config.toml
train_examples = 26041
input = "waveform_16khz"
tokenizer = "char"
activation = "relu"
kernel_size = 3
wave_strides = [10, 4, 4]
widths = [128, 128, 128]
lr = 0.0029
eps = 1e-08
precondition_frequency = 50
merge_dims = true
one_sided = false
final_lr_fraction = 0.05
adamw_weight_decay_other_params = 0.01
Rows from block 6, named by matrix and row number. Each number is 128 + 32 x the weight over the matrix's rms, rounded and kept within 0 to 255. All counts start at 0. Numbers have three digits each.
# convs0: expand pointwise conv (model.blocks.6.convs.0.weight, 512x128x1), inputs 64-127
convs0.235:126172137159142076141118133123169142145160099187104120099128161134110150117152119173100167083125139140125160093167128110141079140144063091138103163078113095100134134160093165142098148087174136
convs0.236:109090075139104196138099135113160159060097154102084096098160101132164162094158170079097109125104129042147111119124152122143088176120175139132128140128112117120126121125085136138074116108119120
convs0.237:115172149204101135108105124152140148166140140150146120093114149128081146091119119137175166103123090152117140132087104160134120099136156086137153133149123102102138078140105170135132161146149135
convs0.238:089128115175090144180091172194107123080144160128158103098122110153120125068106166145161137123097091120047134155151128119170147131124116068138157113097167110143158191162075152177120142180120091
convs0.239:146109111163199154094113163154192135155134146092149176085100152183145109102106123151100165043111157164104112185144141064172160130141141105100073126124116143167126101149161090134149170125148115
convs0.240:127093119044125164077106126090079176129060182111085153085175097143111094129169122140111081192115107155102129158119111121102155139137146071122090068162138110116091104083115089090103130107106153
convs0.241:144139114136175102154186114123109134094132136048107109146111128126119100151094113142151113120113179164170115130095157144128112176113148085115094155105109188134141126108132121025084126145122121
convs0.242:194143142113143104147148116129175170166127032163103116087075078146154062142109130166165162223099136137160084169098083111145156126121114160155133102168171120064163113152104166107057129097087173
convs0.243:104174107155158091154131165151056132159101133127142155157194143170153129117185109071143186138138114125148142163188100150158115139113114134180080106185153121122099209161137134086121154132183124
convs0.244:139136138124146132126091100150088140120099139099088124103168132082156133142114116098153137152127130125157105076139085181184099129092099117135110132151111148118111136131100167142108119158104115
convs0.245:139167112148126158075076098111119106156081148129156109083128047106124080101116170145132154188090077105148104106127105107138141102128126080187102108117145156093128152106114090121090136079090123
convs0.246:167132111139075179109121134092083117158112117109145142116135107117119194108157201089082117133135176184145142246128132114100125167127141133138131148119097108097130173076096095037132115132139093
convs0.247:085096128159144174150157126091195173081094187152099077159146074093152157115135146117142129168072115118168060068147158147124151116110177119072106108159136115119081110085155073196125133107142097
convs0.248:126135122135154160127134139164175066124103124165163148136132121162096171123112155083161071088111158099120091075064100113104172136133150114159030141202069177110126114117107174121108091179089100
convs0.249:133127143098120117146176171064108123174113157118140093148140147111131102124087164134119126138120064130117117139179144094182165099116146118133061123140138076122203114144096099081153117068103112
convs0.250:174157110175088084100100136172132110107158173144091186148150124075144138137118091155111142120153146131107140107140154132104162140118129124143145088144118097106120116062121109094116129151094087
convs0.251:192144133174120141084176125135168180114077190163154149159138142152117141092174175092140146133073156129185136099136131086073080050091119075163095138085120069095070170129142141139090094142133163
convs0.252:121147119072148093147135145133214116081113106074115146142114140160148170092099139165127153128093087109196119111086096087050109172062128155065135084157134156194180094131098069159175131183139159
convs0.253:140137161040151124159124121142179056063155124114042126141082166108163117052146138080115150147124164159187086183102091171089152115073144122068075146193110183125150151168100129137121114132098125
convs0.254:101087136157120141130139058162090104131159145174167121125086076157123149142152084138101105159164117100109114142103071161134131144143111161087129137105141142106163105154150141116116096148109103
convs0.255:111140126140134106168132128130152115121130114070114124098129105144182115151139153102158176114156179126143174117132080175129161153166127140169111131152109180129100155170191120091083134105086129
convs0.256:126143155184126127157129222104201086090072108157160151146100171166161138112085147117109107132106114146144152100118136126087156171115131052063158126090173074114075139135126092091098157154106097
convs0.257:125091181142117153106130132077137138130118116128114149165118098154142158124128085117138079073103086103188077132124131115116086177113210134127146187161120143115155090133134106126127212153110167
convs0.258:152147147157186082162095108125149106158125190070083165160099147131086145081189079137132167159144134121148153102130121082088156127113120132107104058118095155088071126069090110167135121093187221
convs0.259:194148134120162161177131156148150114115146153120139089144112155125110150145121095161163130167110116154126161158135201144166048155112136139128112122117143154142130161097154123088200130115126155
convs0.260:100075156163072145100088192101114100089129069160124089107135087085082122166180101162113155153112152111126171120161183112128126127149120111113183177118112150155135140114118092141123137124133110
convs0.261:138167101124117188093101139100173157092068139133118125174060130106143080097160150104099134159129101114160162098178123146136152181133102104139124167099072184161093068145158073114111100124123122
convs0.262:148113151152202128144144173104079099146154109088127073137099127128137122130164173070157115096105145128099131097135095155160184104164119111106137196131170116160127150182155088145142121142095137
convs0.263:151113136105118113092113074124148163071120143117116149121092134184166108141171156144149144102099131116156147170093093123143111162087136142132084124133050150140117078039160120090126137122098153
convs0.264:152127203106122177137151097097129115123089175150128072128088094123108142101122070115104105188098133148142120157154110161186095117117142155093079127053177143126146058155086176097147137131122151
convs0.265:111048182141126159115118128129113094130208132121126154121172138128095132104103155130114116145164151100102121137145134136126098108121183137133129087161120167139123088074141157139095162083136109
convs0.266:127152099144123163121053109191136174119103148121115063122119112140122134111094129153068130149124129134135159159107181154137132133150068135098152126171141126100026107122123144141113134131140214
convs0.267:156177156154196140201107120091094092130096208137127118099123072106074109091107163149118154143128131121099121112150146145123175224117124060131174080102132139124091102169088127115099143124134149
convs0.268:148128132113130191147121084064157137124101122138106116174117130135097143151115093183085139157099091135127145131109094141122089167057172035094150117155153138171122159049130166103142162097138083
convs0.269:114148126131094133130164137130102101143107131074084088054108161130194098092150101186161125122138163108106158130137194120096176159153155154216140153163131181160126161189175130136114147134171098
convs0.270:113102163083123053149109115159132175141157073099127105119084145153158140137079150178089154074090126176037195145174085131100108106115091080147137088128124130133138140127124172108053099093155151
convs0.271:144156153114131169095106143120128110140142074198127163102118108095144080104161103147076106142119182111115125193085131145111114118134144067159111111116157133118125135131084127102114128175092117
convs0.272:065082111113118115092168137126133125158125161071092089101138109065161096123119136107110151121109114103165144143142111030136106071107116144151157159103112124090097158126131156160151076115094142
convs0.273:114126102096123127123166097139109194204135109096064092087122138160171084048148144087119129120109110163157069126170144105058173080176121128105168169147134078094135113180139112124131145074158134
convs0.274:184161150094124144163126172165121123208171170048154105093112143147170129118090208085173123174134083076099052143174115113147100155178181064177118135065129154129164140090100105126175114080165109
convs0.275:150098152108149120122169137121184146105153027082052136112183117101164082158088156151120147120110174193189085081106133083101138120073130183138103173106141141162089164095185115197162138162104153
convs0.276:102118097141071136189144154127105085159117111143198055112085161110078119148128124127120125099120131104126126139089077102176130079124112122189140128164127124143105095105114139145088123118152130
convs0.277:194110126153174129163090138100109115116129147084178106132126150111140128117168144124143106163171165134084179139082150165152128023162147133119091130148109158183128152183127125072135121129094112
convs0.278:083147132172109100070185142107108155157091113059096144096114110107097139119162116098067134127155165118116110127130198126201118049149185100129111119099145205079135102130136069118180092187080133
convs0.279:144157102091113061100167110063126096104099127082068141065142123123176107112156141138107085156107092139147142109076113108140130137132099102076161180046183073066127184094137161143037080148147062
convs0.280:128110097152142157123116153135162166168121182146125120132121161115162119177136135097124146108145168157105102096113087148168139145121108129176128116123116131095111132086106107148097146133117123
convs0.281:122095153121098116111092160119136133122188083136063119114156149115123120141123110133143124144100170183157067171095165109183072167100073026124162138122140160095138068100100073133073108088122103
convs0.282:046106138119108153112091163081129125094159146105114161180079149163102083095095160122093113135088166172160085112139084066128132153166173141127131111097162165140140084128106171143117152126076141
convs0.283:108087105140165084117148137059120176143138077129166105136153126118109147132187146142141134143128152155162098096166173102098063118043096136140118139151084107104161148102108111085154140138156181
convs0.284:118101122108134136185062089119074157095104102088075108184178081077052145131071132148167171165095130120081123107125128125054121121076092127139112125113171075083170123165181108143070144165119143
convs0.285:162118075124138139144137114119136075132155155130085135124114150121099103095146086082116143098140126110135120126077153138128134094141138120168149121138153184160133098111103111118104129121104149
convs0.286:099116141155175190136110149148103140153196098114089136110108104161051077133135153132100157112114091084150179111189143083167060144172144121106078152157099082139131101181129115140129208110139137
convs0.287:137201142166135105182158122158149120123114117115129110137194093078132107084171158140143104098064174116123187156101135116113166120128104129115098083172122120101126086086109147106153152077145115
convs0.288:095098163158167131081160118125153138158181172095124062148073130112080088117153146143165092115131125129081189123132131125140159133132195115176100140110146152149060085147112119117176076125133113
convs0.289:044168182119079099115105177131105177110095158096101123110062122116104115123132167163167110175090095101084140115167153084133131102142159147114105097089092110137105133128160158025112095170129130
convs0.290:115125106116197126133133110131150129169177086051166056123089133197125100129085109121157131135108157158142139116166100091077142115095110085053137123207144106170061131115131085128064086173142157
convs0.291:193121128078111093159119161139142186117109118178120090118142131105144072150123097104141080103094154143191194148103154136124146159167179104096073118113207131123077070158114152116118103112108125
convs0.292:111172060173099107144116150110096130127203119104094066144107108168091082151149069162143126118067151158151159119113126154161138155126113127139160102168110095168092131108145120055181145098191167
convs0.293:153169130088098148093113138134160084101125083109098175132120115113171099099166110105136072149133174138107150111102166121143128126158130120154108153104133099156137134169154164096140148104164057
convs0.294:145112127097164095132097155128147117155113209129120074173119120123079106118117121123163139091075084149106108108117133142173096140072102079135146152168161143129142123175169121110141166110109081
convs0.295:192154123104176149165192085114082117108126100129135146113181120116127127100163098149112114134088173131079181142119131086096155105122136127141084142179055096172213150119152120144069128068149167
convs0.296:107112109171155095152128152106160206127153132122171156147133163128089099122121125129149140057139108112133153089193131143149115184059080134157084068083083107115093126142145111193142116146141139
convs0.297:204121142125112118104120163112096169095095114173065154209096149160155120133081101167128072106178141119079192122146119128131080115188128141120089171117134143087140112124186137157176186148107176
convs0.298:101191141145136144151090124160123115170131109141114182109097123167137146115124086098083130128127155142125119145126113141083151113106100109157152112112116144122147083125130102170170100114132179
convs0.299:166105088129132110109153117112190161096080121164125157096116103111060144147099124163152116189133157220179136088111126125107108118110116139140110176139187092154118148169107159124105074179063216
convs0.300:128124159176132186167124091096109129185120156180197174080138100137091148104169153148121117156131103102122126152146093160162110129131171078117128080068137161150134149148135152170186110126165129
convs0.301:082142113086053172150115139154093098177108122139072101145104126125075090192130190126072181166113123120105115053172109147115194173166139040150062118144118094141110138132108106158146118157094077
convs0.302:109103076124099172150170127115119127098087097096131144127123080092105123093066080135201122166145114109127127131134163128152122221122133101199034144173184099144093072147085177131169140086085127
convs0.303:160134168164091100188143169064138175097194129195135081124108124179152124089133147129130148125178144119155145142158123118163132194134090142171176131084116133105087154117117145155149119142187125
convs0.304:167127140156168148071139135135199141150097140094105136136118103101098000145091224033101126145105088151109228118155082175127185136161196110111083222140162120160170160134144077135160188076108170
convs0.305:171176079122128133118096145176139104160222156150133095059137135184139097161178151103107126175150110155068123136114171102143125122091084109098131170111103142115121110071113150098093110108130124
convs0.306:098152138061114114097180097123140129127076154105121106148091122113077143120147081123115156118185123114122145135161105097100177112143172095166147112079145133109102134107121130117173156141175181
convs0.307:114100146148095170102131231092153225141150110116068128126145085032148192133082135179113172104094059138190131157155180142218115134139163162106097127148100121182140142111116142132116173076182148
convs0.308:093141121098138123104095117113108122166078160186112139122136164078111069192114134119105106132116160148160152168094152097128132168127159137095177132124100133133159082077109069100132100074081141
convs0.309:170094148120067131151142183081200113151121073106144144053109096100071142164136147153121148164163149141149126160119102108073119157130164127120114177118088133160108053144103088152121181137083170
convs0.310:080108113124087100128080102106153133113083145089139111126097126193131100136018087131155168157194099144128148158145126086101148143091161129159135096085110130095177126141072191161144143082174144
convs0.311:170105156167122101159140081164154159103074144103117119126122193124152140117150142182138073095113113109099104091087103088147141142167164071142088164147150152147128159130154094140146146123160129
convs0.312:104120087196083128127128114136147145115138097103100099129135152115126144091132051064121111087131151136147108098133072168146136153094130144130089175081111120137150108110095098175109136146109112
convs0.313:118123070084153145132165144140147148096102168120124120120139113082153085129180113207189109087083175102159141097189075076098099132081125140119167127143147118159110145134125127075164171154143138
convs0.314:113154172148151173080114121169155153154122204120167088102117103157199168168105147112071164113150135158129104123153096145126135200128055139112075136121182138181203134076108130153146129117112127
convs0.315:178132104091090114141130134104151147108150122115175135105159162101087129162127120119099136132114184134197145150131161151150121153140127133152116128169137174140144094178083148115105145144128195
convs0.316:096113111139146134177149150077111084123065150110106071166117192167124103172147137136158105165099134164123056153126122115129107072169072111209083134175179141125111101145148089189144144114122128
convs0.317:120132133210149180077118169125068122050114177090117118142142145078142120145123159157081128131069144092141099115096148109082100100166117193143139140091100153051104092151104141099120194112155090
convs0.318:068117143151105068120163168187123084121147106129183116163180143130100085143146140162107166125137179140113109116092121147089115156151176145118161071106150105169049105108094160167105209119163084
convs0.319:165138163115174151130140128138110160118116110106140062110142121079175127086170066079135112145110140103095182172122091157156122135164150145155071109176080109136093169209112190084097080114118167
convs0.320:112156158113071193116177122078163147191084106125116063178154133136118175145147095158113086221150111116126137118096142120096128151128098071138119096122144133110080101116109147102178180118109081
convs0.321:181098066134140095107135088120215112112119083117101131108137147088127108145142159150190155180132100086183139095084143178120133178145106133107157121141090104142067097131150154158200156161116115
convs0.322:175083132172165089166218160114100136127145095098146124109148194132126172070136180096123125090158119137097147205138110139167110213196126096126144124161150128177147156058065172135155157165167127
convs0.323:146142164134161157094109079137140096118153108139109081152089109123141083112134092212129185111135147129155201176130157129140124169135122112138050153080169122113088139089172097158112121080123130
convs0.324:180137082130108102093125147146093124113101112132138117146150120103095144091141210168089111122105097110170142164129135142120072165124100099154099095169068182127098075064097157125124109090101127
convs0.325:205084126092105171165091087190052151144121156132137149159137190137054126143123149134117101122130161088156104129072132108093118199159171125129126117129140211057096190131166174137123131100131138
convs0.326:165116084124133120134138076137127089120161193061154118147178181127134054060157125135127110164123125167160149068098099145088129117098098117186091175162139087150115178112161102117136177117157142
convs0.327:112111095112137144086151151126012131158117076110136091094045111189126129160135146120093137156052052161128124113156117194072173112124122068132087150144147133137088085109132173085094206129143166
convs0.328:108150135138166140164161116133121170117108116108110102102118120079153074135128148081175158117120191110130137155165115163254121134112144123092081151116110103163100196160091108106143217219042161
convs0.329:093173115087151185074107138199125099141178097164081158097142167116058039127123232064170111143131130125158168121132114089143085201168118099163170151120144113095099160125167090046160121156175111
convs0.330:141124144141134131126120156067149121185077130084128174099082105138161154132199101119144138132095125159129134138108065118141166083125111107155187100107080104142124139106117200187114134077123186
convs0.331:149128121101158139074085122076160164147091186152159118183068187140133122151152134119147104123171100160174140137117199155111255138128155150154151151200091110104125148115211175189190121141092111
convs0.332:089143092216184088144075161087090123159128097146084062106180140164084153113101078144097129122101134127147133198133147161142142110097125131110175100128096119085102142102186150142111103172157164
convs0.333:090198178086118065187177120073090089086091059109131170160165122118098139160120155086129138170097088072135217178111117170148112071090150080110111142135166151118140075116137170151125084106111115
convs0.334:058157120174133129122112173126116130151108102136100148090173153150068112123150128094180103105154096157179131181077104112106115149108128090072128081151123115152129109150110119117101168099144108
convs0.335:153153082079061143091130141070152123117124135119109126190121106079121058133165100110123082093110082102101104112145095151189066124169133123134150167135070131101128190117127126128101108132124101
convs0.336:137125092170232092136167114077083109152114134142085119117094136154192140126141147122131143158166138148163081102185119146136214088067104146116091168114131127111121159143159098139158149110129103
convs0.337:120135155100146150116166075143196080104125063123163100166144175129123111095156163076113160164057114162161137070159123089182164161158174134163139134134180071148123117099182150143148093124139071
convs0.338:190134167136098088144116138093122139126125108147123143090110097082110106143112145139126196192166069109090119108155185110123142124128146096124128096140109144101085179119157131095174168129142117
convs0.339:095097170069179082133140116093115098077089098128160123127136126144155126095128143131171174177067097127099148145082101158122099146126122106119141195185125121112125170149067078182111130105136103
convs0.340:124182044099120101139134068109127127066166116115123072105062126146119143134102125073139195077106146201153119150160115069118149092105140145160126142108126120110154135083140148122148130179138121
convs0.341:153115117063108151125146109153095143114146111140158099104145178123098058163162134140131139108146163176166116188133150143158139160127088126156167140171134104105115070144170172136157107168149116
convs0.342:130122112100110125118083183107080136149116160112141081145178089131118123113158105084173099173168122160138186134098118175123137082112158128066063102154106154164134098058110145119108074069160106
convs0.343:082184141146145109102129118156131088145090196124147116122107146175123086125172069122102123174077174132098180102123139113118084100137124098138100087093107187179185122148173177144120116098142184
convs0.344:158131111140108156100112128077079106130126114147116129099100091103119127146127139197149104136147114080158173120190114102138122158131184113126160138132097105108127158134087117147107201122121123
convs0.345:168115125114104138151139179172149142176145148044115178127085221108143131125149092142180071122160103170133145167100084141195141127118089148124114132119109067118150104133133095089152099186158130
convs0.346:139137132101141174179099111102068109137116141101146114095129137124155101129172082156140107149095150112108075171150184171096084125146179119125097104138137133152098105130097157064118070108130171
convs0.347:134115116061139187110169124126111127086080109110140220149136172065179137120156130137111125196159151163049171150156087166181174131193144101096139170191134113086162094103150128146134085108114144
convs0.348:109114146131142123113148157105120126168140164120097132077177102094130141122117171076106155110084110144148131132110092118081103151121108129173166103153133114121196127094133089187136104075152167
convs0.349:130191124144126132161136171140093141190179096207054129114114094156095105106177106209085092095125103108160146124168120126120132162144123118089154087120080131089061125114150130143067152169112077
convs0.350:131118135154152144125156111132137107195132077124156104152134069138146137116120076146105127119157147165152206161163146112110111200103135122134136087114144133130126046153141039144140182124115138
convs0.351:140096159025097087090145130133099071140141115091137089064189137132161117071175147146210079134111132144104082110167139156153084153160112136168118091150091196103110096141184142073200150122140126
convs0.352:179114153079076112145158112084186129171123073159133111163164130080118107144109129161174125185096188148121184183111125120102156180166119071154124150110124115158059160138127108121120153115098132
convs0.353:122127137145116100155103162200154153104207134144184122163121058131187145096103099128136152073169146128070125140121096113138106146106094125132107122106159127100142066075132102097103121133138150
convs0.354:101146107114176087125114155131131154129157150115156130143139114176145115135116083145102147086151112118169123162124112138171114117204109146132104149112141133148106090101120102143070110102075131
convs0.355:143106076153169101158174117081123124144147072138103123155150128164145095117197185087166151125168111143153138095153141142198174135129138134130134150140141175147136167131150106158115120197155076
convs0.356:109175129204139074120093134128148093136210135106106076107125159076135136111102116115129149161077097168092102119145108165168152156085154117123092160075178169105057145100225156154115147162099124
convs0.357:138083154114072139127140154107153062122062163164140168141127140105175157119153124148114073140155098115145100160112099161140184080176129163098082128195148134114123170119183157176129093193105099
convs0.358:131165093123083099121134072082090131107169146090138144088132160112154153099198142126132130115091122101069130107091085150123066133138145114152092128129096115174130105081105088120125129156138166
convs0.359:086130127089156116108103137143041144136123115109088170146162136172143094106140175114094136097179148115129148109095102126189073116141115145112117173155100105149103095191124127171129094127122156
convs0.360:150133127118126083127096130148124151165153096072111163130110124132077095213109170154157123030088135187169038177075160112151123116096118082142084066119070144176100146179080069138101126182121077
convs0.361:142126169126152093121195125152131133104144125097137087077087142154131152128100102071128151116160137104180113184098139143163074162146157149119124083143098155179190096150054151141148180146132111
convs0.362:174120132182146162074118142086115136145197097102141083139118148147182128107157108105114125164069165116121074155169107113131158136178115119062116129109089155080108150061135108146095167117145126
convs0.363:115165192115147143146130160170143126099174151121134138114179121049145128073163141142146179189153216127173108200049149193139180135093178123195107153107129176132122078201122105143130150140122104
convs0.364:118184168098185129152127166222124080202128173151132065155155149086116090116084175142102068126065183119046161119127100129162140125155119138120116114093129094160215144083190089095165156129131123
convs0.365:124095144126112133189145128117094103125118075145105165203097087089100121122183121124180146072129172145100167123133165122125128131166193038115123123134106130136076099134194098110162118117077116
convs0.366:154141152108105109068123112122128104083104065122154162122146136136085139079104107146125122144111153137115149115087111078110070120155138109173139151133138127121098103159073094132189123134101134
convs0.367:133102099099133068172168106171132111094181157126091080145142059077133144125157077122099168139104165163130125170134201100122117121150147201138108037089132115151098145179093151112214136133151094
convs0.368:150114099156175096120104113097108164174115089164097126047114128131172088140159151121200198099184170145171101108104085121164160111071117137083070158107148121160117073131131088135094130105066135
convs0.369:154114185159100161123119185190094077110166138080128136130137143143080138137139158183136048143080118072182107099124112140178100133080126136096142142131118150098084135145201141101151109150091170
convs0.370:144118184129125063114106156172168140162157121174132124132112084140132094181148054128096199176100122166113167119136131167106135117104147159128109087128141101126132095132082138083162143132102195
convs0.371:150133155112125086123129191180158090119071165108080187085074125109077108103138105156146190161145144157114169131147117164098070114109148094095108110062120135137166116185107110157100069105093141
convs0.372:139143086066133100200155094139121092078102121116092180141066072126123122123124132075121170141093196081123097094108141136170094189191136118115149115120074215101085139143180070221183122091149144
convs0.373:125154141182094127166155161093137152178150105109144181156110133113166109107148092170115122112108147204059122182094122173140150115157155151117109191140137149126166124130095098092123150195128096
convs0.374:131177063088144139124123215163113096128085124134106161140160100125151187124184134136085118108141132152067115105147085122086114119171202067140134075187145111105160137131138125113089099109164157
convs0.375:135141196201143129127090133080088179096106163129158081068152120195122042126117165156131140172106029175073169145114100122095111107131145165107179152142185118122140089129126123156156133122135161
convs0.376:135113158069121139135138162164132109125198171109086131102082078116131120154098107119125095131149148157129181111130132114128174109157121072120107138135142112162081185134130071136122157142139136
convs0.377:202103138123122080155133155096138084148188173051115109121117102130161122127066125120121103141124161167113157114072148155166074169106089131178214140169125119095164153105170132128142102169120153
convs0.378:128152089118105113144100202117127164106136151092146120197045197132075124161113091105133178153129156113148169135141052190128117180159110083114109128107163133089160140073152131152148108117123108
convs0.379:154097116098162133116128083092130095103068124190113103109115101095123112088160135135110121178040158142186168138107064149134142119100107140160110090096140110144098156172174144149043108171184204
convs0.380:111099151122163116124111136154176151097134127138139159099159125105080133169106150140134123068125067149129131097114123127170121136149180086137112131142140118146108068109177141169138096109108077
convs0.381:103168149118155103166145131156119129100161114142133146161141103144125167123114136106088155111163125121117137092065114082146082125172112136119089152149128123106116129107194137112150170063140148
convs0.382:196153136130198121171056154107161169119133132104118110104100152140077090146189149149154154159089100098107112139122161162142170062087138113151138143141122172167124171147122164144118086186115141
convs0.383:170119061114098114117122139094095151176098181170134135050099149124064105132147134118085153172138105114140124158094072057124123157090122103167092161168132139183139091176113075091171095161138159
convs0.384:130140113199164100172123137109104119107104109140078183095127148150209117125134123119165106130084158144145156157109141104122101089091176110110102121150186151068098206149168122098122097098149137
convs0.385:102093134139073100110162095136139152177153085150071123127145074126158120170121128154132174129096106087122125159144126194110099133124102091139122141121157177067158131130143075149101154135157120
convs0.386:191074066101189192156101164148158128131116130124097170133168163057150114124143103101091099082098165086170118101151146110165097132129068097069125160117100101165102141121086163113151106150143104
convs0.387:118141130077157089087140141155060091142124144132039133148128125067067127162131122110148116084107079083148106116154129093110140124117177129109120128092181128120099158100098172141194131144122087
convs0.388:182103146159106174146148180103144136172113097152145120109083090119116067167135172133135110148135162116144186175128091129137139107149122160107154123135175136060139128122120151150130152116141120
convs0.389:098102142046102148145096158122026125146103165090109129140130203160148117176160093136174103124119153177112161147199106141119129123077148139107143135130142106148139115100165135151155103122057087
convs0.390:153144161173114163105062164145089125078111113098079118149097159157106116149121109114190120122147141165084114104168120105140131124097128124089128132132128117129142108090165142141100137148141144
convs0.391:132142117134119091159130167145130133163118126150120118129138113182093113132099162157122157135179165119094154151109141070109127167135090099164098167146170160105094142103128132180170156156137138
convs0.392:109102160102150133157129206140060105107098140137146108079123137103103159155121092154112135130093084150153188081120146109138116150186160142159145164140185121096115135151081161073163177115144130
convs0.393:146083151150142123154175154103108133143165105115111099141122132165169131142163170120086144116103115139118129029136132140138147076128108159117111127117114131166109135149182146113091111146093128
convs0.394:094128139161097083091089145023177164100155167166174119144176155160166118124145145112164115095135113110109107145135119123109070099103158148166103148132115083068169077158105124112135136093118171
convs0.395:096144096098101078169123185114113087078116163099081158131106112118132113161125107125065122149153110112156137152158138109117104139137139181098125096122124125108082114106169147085102097135127138
convs0.396:206068162082111142071123117140070122151092185131107169135155113085143175154153174183169146091037126158131123134100117213145095110070059080072135109081170136170120049162155118151107087123127131
convs0.397:128127119083131169171101143155134133104139159157180172173088102142114135159170124159144206027074113115195104125061118154125167141096082145142132154105165100080147092130110072118175135130130114
convs0.398:132162124116206105138168072145130146151148104124124163165097070120170153125125124147134132132116102080141082105052104109075144162121162120095110096126135136092117120157167156083110109166092118
convs0.399:110140081111172086140097045112091159133147093083040124075112150097158080149142126124173103161164111116114072112144146131178121157179118087164128085098107038130060130155088048085147177119132103
convs0.400:068113134141117120137132079122106120106173087076091107092203099148124142124122172074101158122145157140098153120137137090116133162122105163183106145114174157107070081128128140063146091117134105
convs0.401:091112183119133139093165171065045132116197142098101116147154162169153152124178140111129186106192118170165086136138100149176137132157066167154151168102148197160121110166107155126114127150094108
convs0.402:128114182093059090086115153151094175136144195132123144126151076126117147130098065113151142085100112144141139137154200153129097116090145095161072173173058116174143147098159161124159163112159134
convs0.403:176062150211128167111129108114081100084192083089122109127175136038159103112106088142128099100167107125141113190103196187092110125085131084119087150153113089115119137073091175112119089141092112
convs0.404:112135086126129155171088104170087106120071178109109099181113097198188147096075113101102059158169138141116094127095135106113146074067139117150127132122103182135076094161110179091136100092131150
convs0.405:178157071206185106173134117114115138126168174113175157106143070169156106028146082168131132068085132163173178153135086139071129115101096154139154190135094128144155107211086096098049136141177104
convs0.406:169091199112189153143152161110100127143083177130123054061136120166165157129086202177175157150124155148099099143133138111148103169163123136153067133111140148175101116095163153130160171111140149
convs0.407:174129106131177160092134178144080149139167159128116104164130154096122064098146125095160190107136180119054118161160148107110155123069176161137104117104099097149105158130124173183142144107150135
convs0.408:134150126112120148165148108127146142110159105067128147097129176091085193162062082178076135101127159146108131139169081164124153163157096126169125150082116069155092151156186112150116120106091084
convs0.409:155121154129112123084114131101190142081132104123143083143116216092062129111109116088058156047154124166084143156136101050197099062110064154212086123089118186153121154146169090126086141130172120
convs0.410:164128092137167171163094116142183115131099123096140139142142109143128173123081081107176176071078143101113109106084118132099174135114081168116107106101179148124106104124146149146109093104149157
convs0.411:173117127089130128119105141107103091185062118115116102100074100209086176120099161141115158149049128123152104154132138075089103140148117147112116203110112113140083067145105127047099092090142184
convs0.412:098129037131194125140138112129118108130096095189196119188196162136130130130107128150164142216135152113116190120123088134146169102137178134119109152085101150165135182079128146166165154106141140
convs0.413:141134104120152146109105110132114205092160135123088093157104110123158142143082100148129130141126159051129151141108230088159130143116188102172111168151130161083148144178163111175109153138186147
convs0.414:165116137137151135185129175134115155085106124100111084158159105089116096140130151089145085106073125105137170092120172131125095149099139137121111112157151182106081118115115122179096109155160084
convs0.415:130158110121119056112104150120175166118109159138109096111073138115072087111182138127080168141134099141119129159055122088117090107139135147113082141201182131109186113155086218154202115146128127
convs0.416:101122119175148105081153133077171146113131162118084112106112110148141116137149122100145141160121078158145084172175025102150149111121170101136119138150117069151139149136120085148135067137128089
convs0.417:137121104141169221137182088061196096163077147131158115176096141171126079148114145171168086138146197176116196159095103164120089074156086138106095156151120135097145123097063098125133116161151105
convs0.418:144131084078090159097072130128170128145124138072095094167115100112112065097137115098135120115150159165138113097119098078125134089117120093230094085104120151123132101097186135128149128097029096
convs0.419:167088189125203199098143130119156116135122127124098177099120146151055116150133137147152119086141114142174165141148130064186147088200118091123155111139153129122103091112106112114133158132133144
convs0.420:141135128155181169132147127111130090144115087096159125168161119113135115099176072119153134095116146106073130077108097111163190110092070122149134128187115188112147139161124165140097165112113115
convs0.421:125118162098134145193100107139133163146116172105142067114097210102083167123133153139109199111140126153144162133100156135089101154095130133135131157098119160170145132126115106087076165146129142
convs0.422:104177166142156141114084127079104062140146141123073150103100205112112202092162143118100111147117157129138143182057114187111136095083116140184091137170113130158118151128057091108151239173111170
convs0.423:107139104145098105109153056091115157155127154118147089162141079072165130077123108135101190127154129114104111146140116087146125136162149173166146088065148194148100149150080143116121135094157185
convs0.424:087156125084153117173080134171158133156139138065151143062092119099199074130147113091143142141153161131109138109152168104148071160147123092165152070140138177111031169107097093185171145119112139
convs0.425:163131145151109108145152102066116134124182151136105105128090164090124191151167059133138123156097044159107117163081048135092139088141090082154062120123189117131132076076051114082095138100124066
convs0.426:134109084093157114091110163130154146140120073172096174106106111111129093050143118168046081141108106156098103133109141166139144082174179100106109134149085155103141069134102096152134146168149149
convs0.427:128153110117165115174141135125094166155153080178114177109095083165124114111137144156122080061106129147154146204119069109111133116134052100075195116106101113164103112110176120143177136101073089
convs0.428:122092124165129131100149139114072147108140109151152133121160128098158167124104116156117108135101123178133116107146155149046112126089168165149105117165101174145160152159169129149146112117115136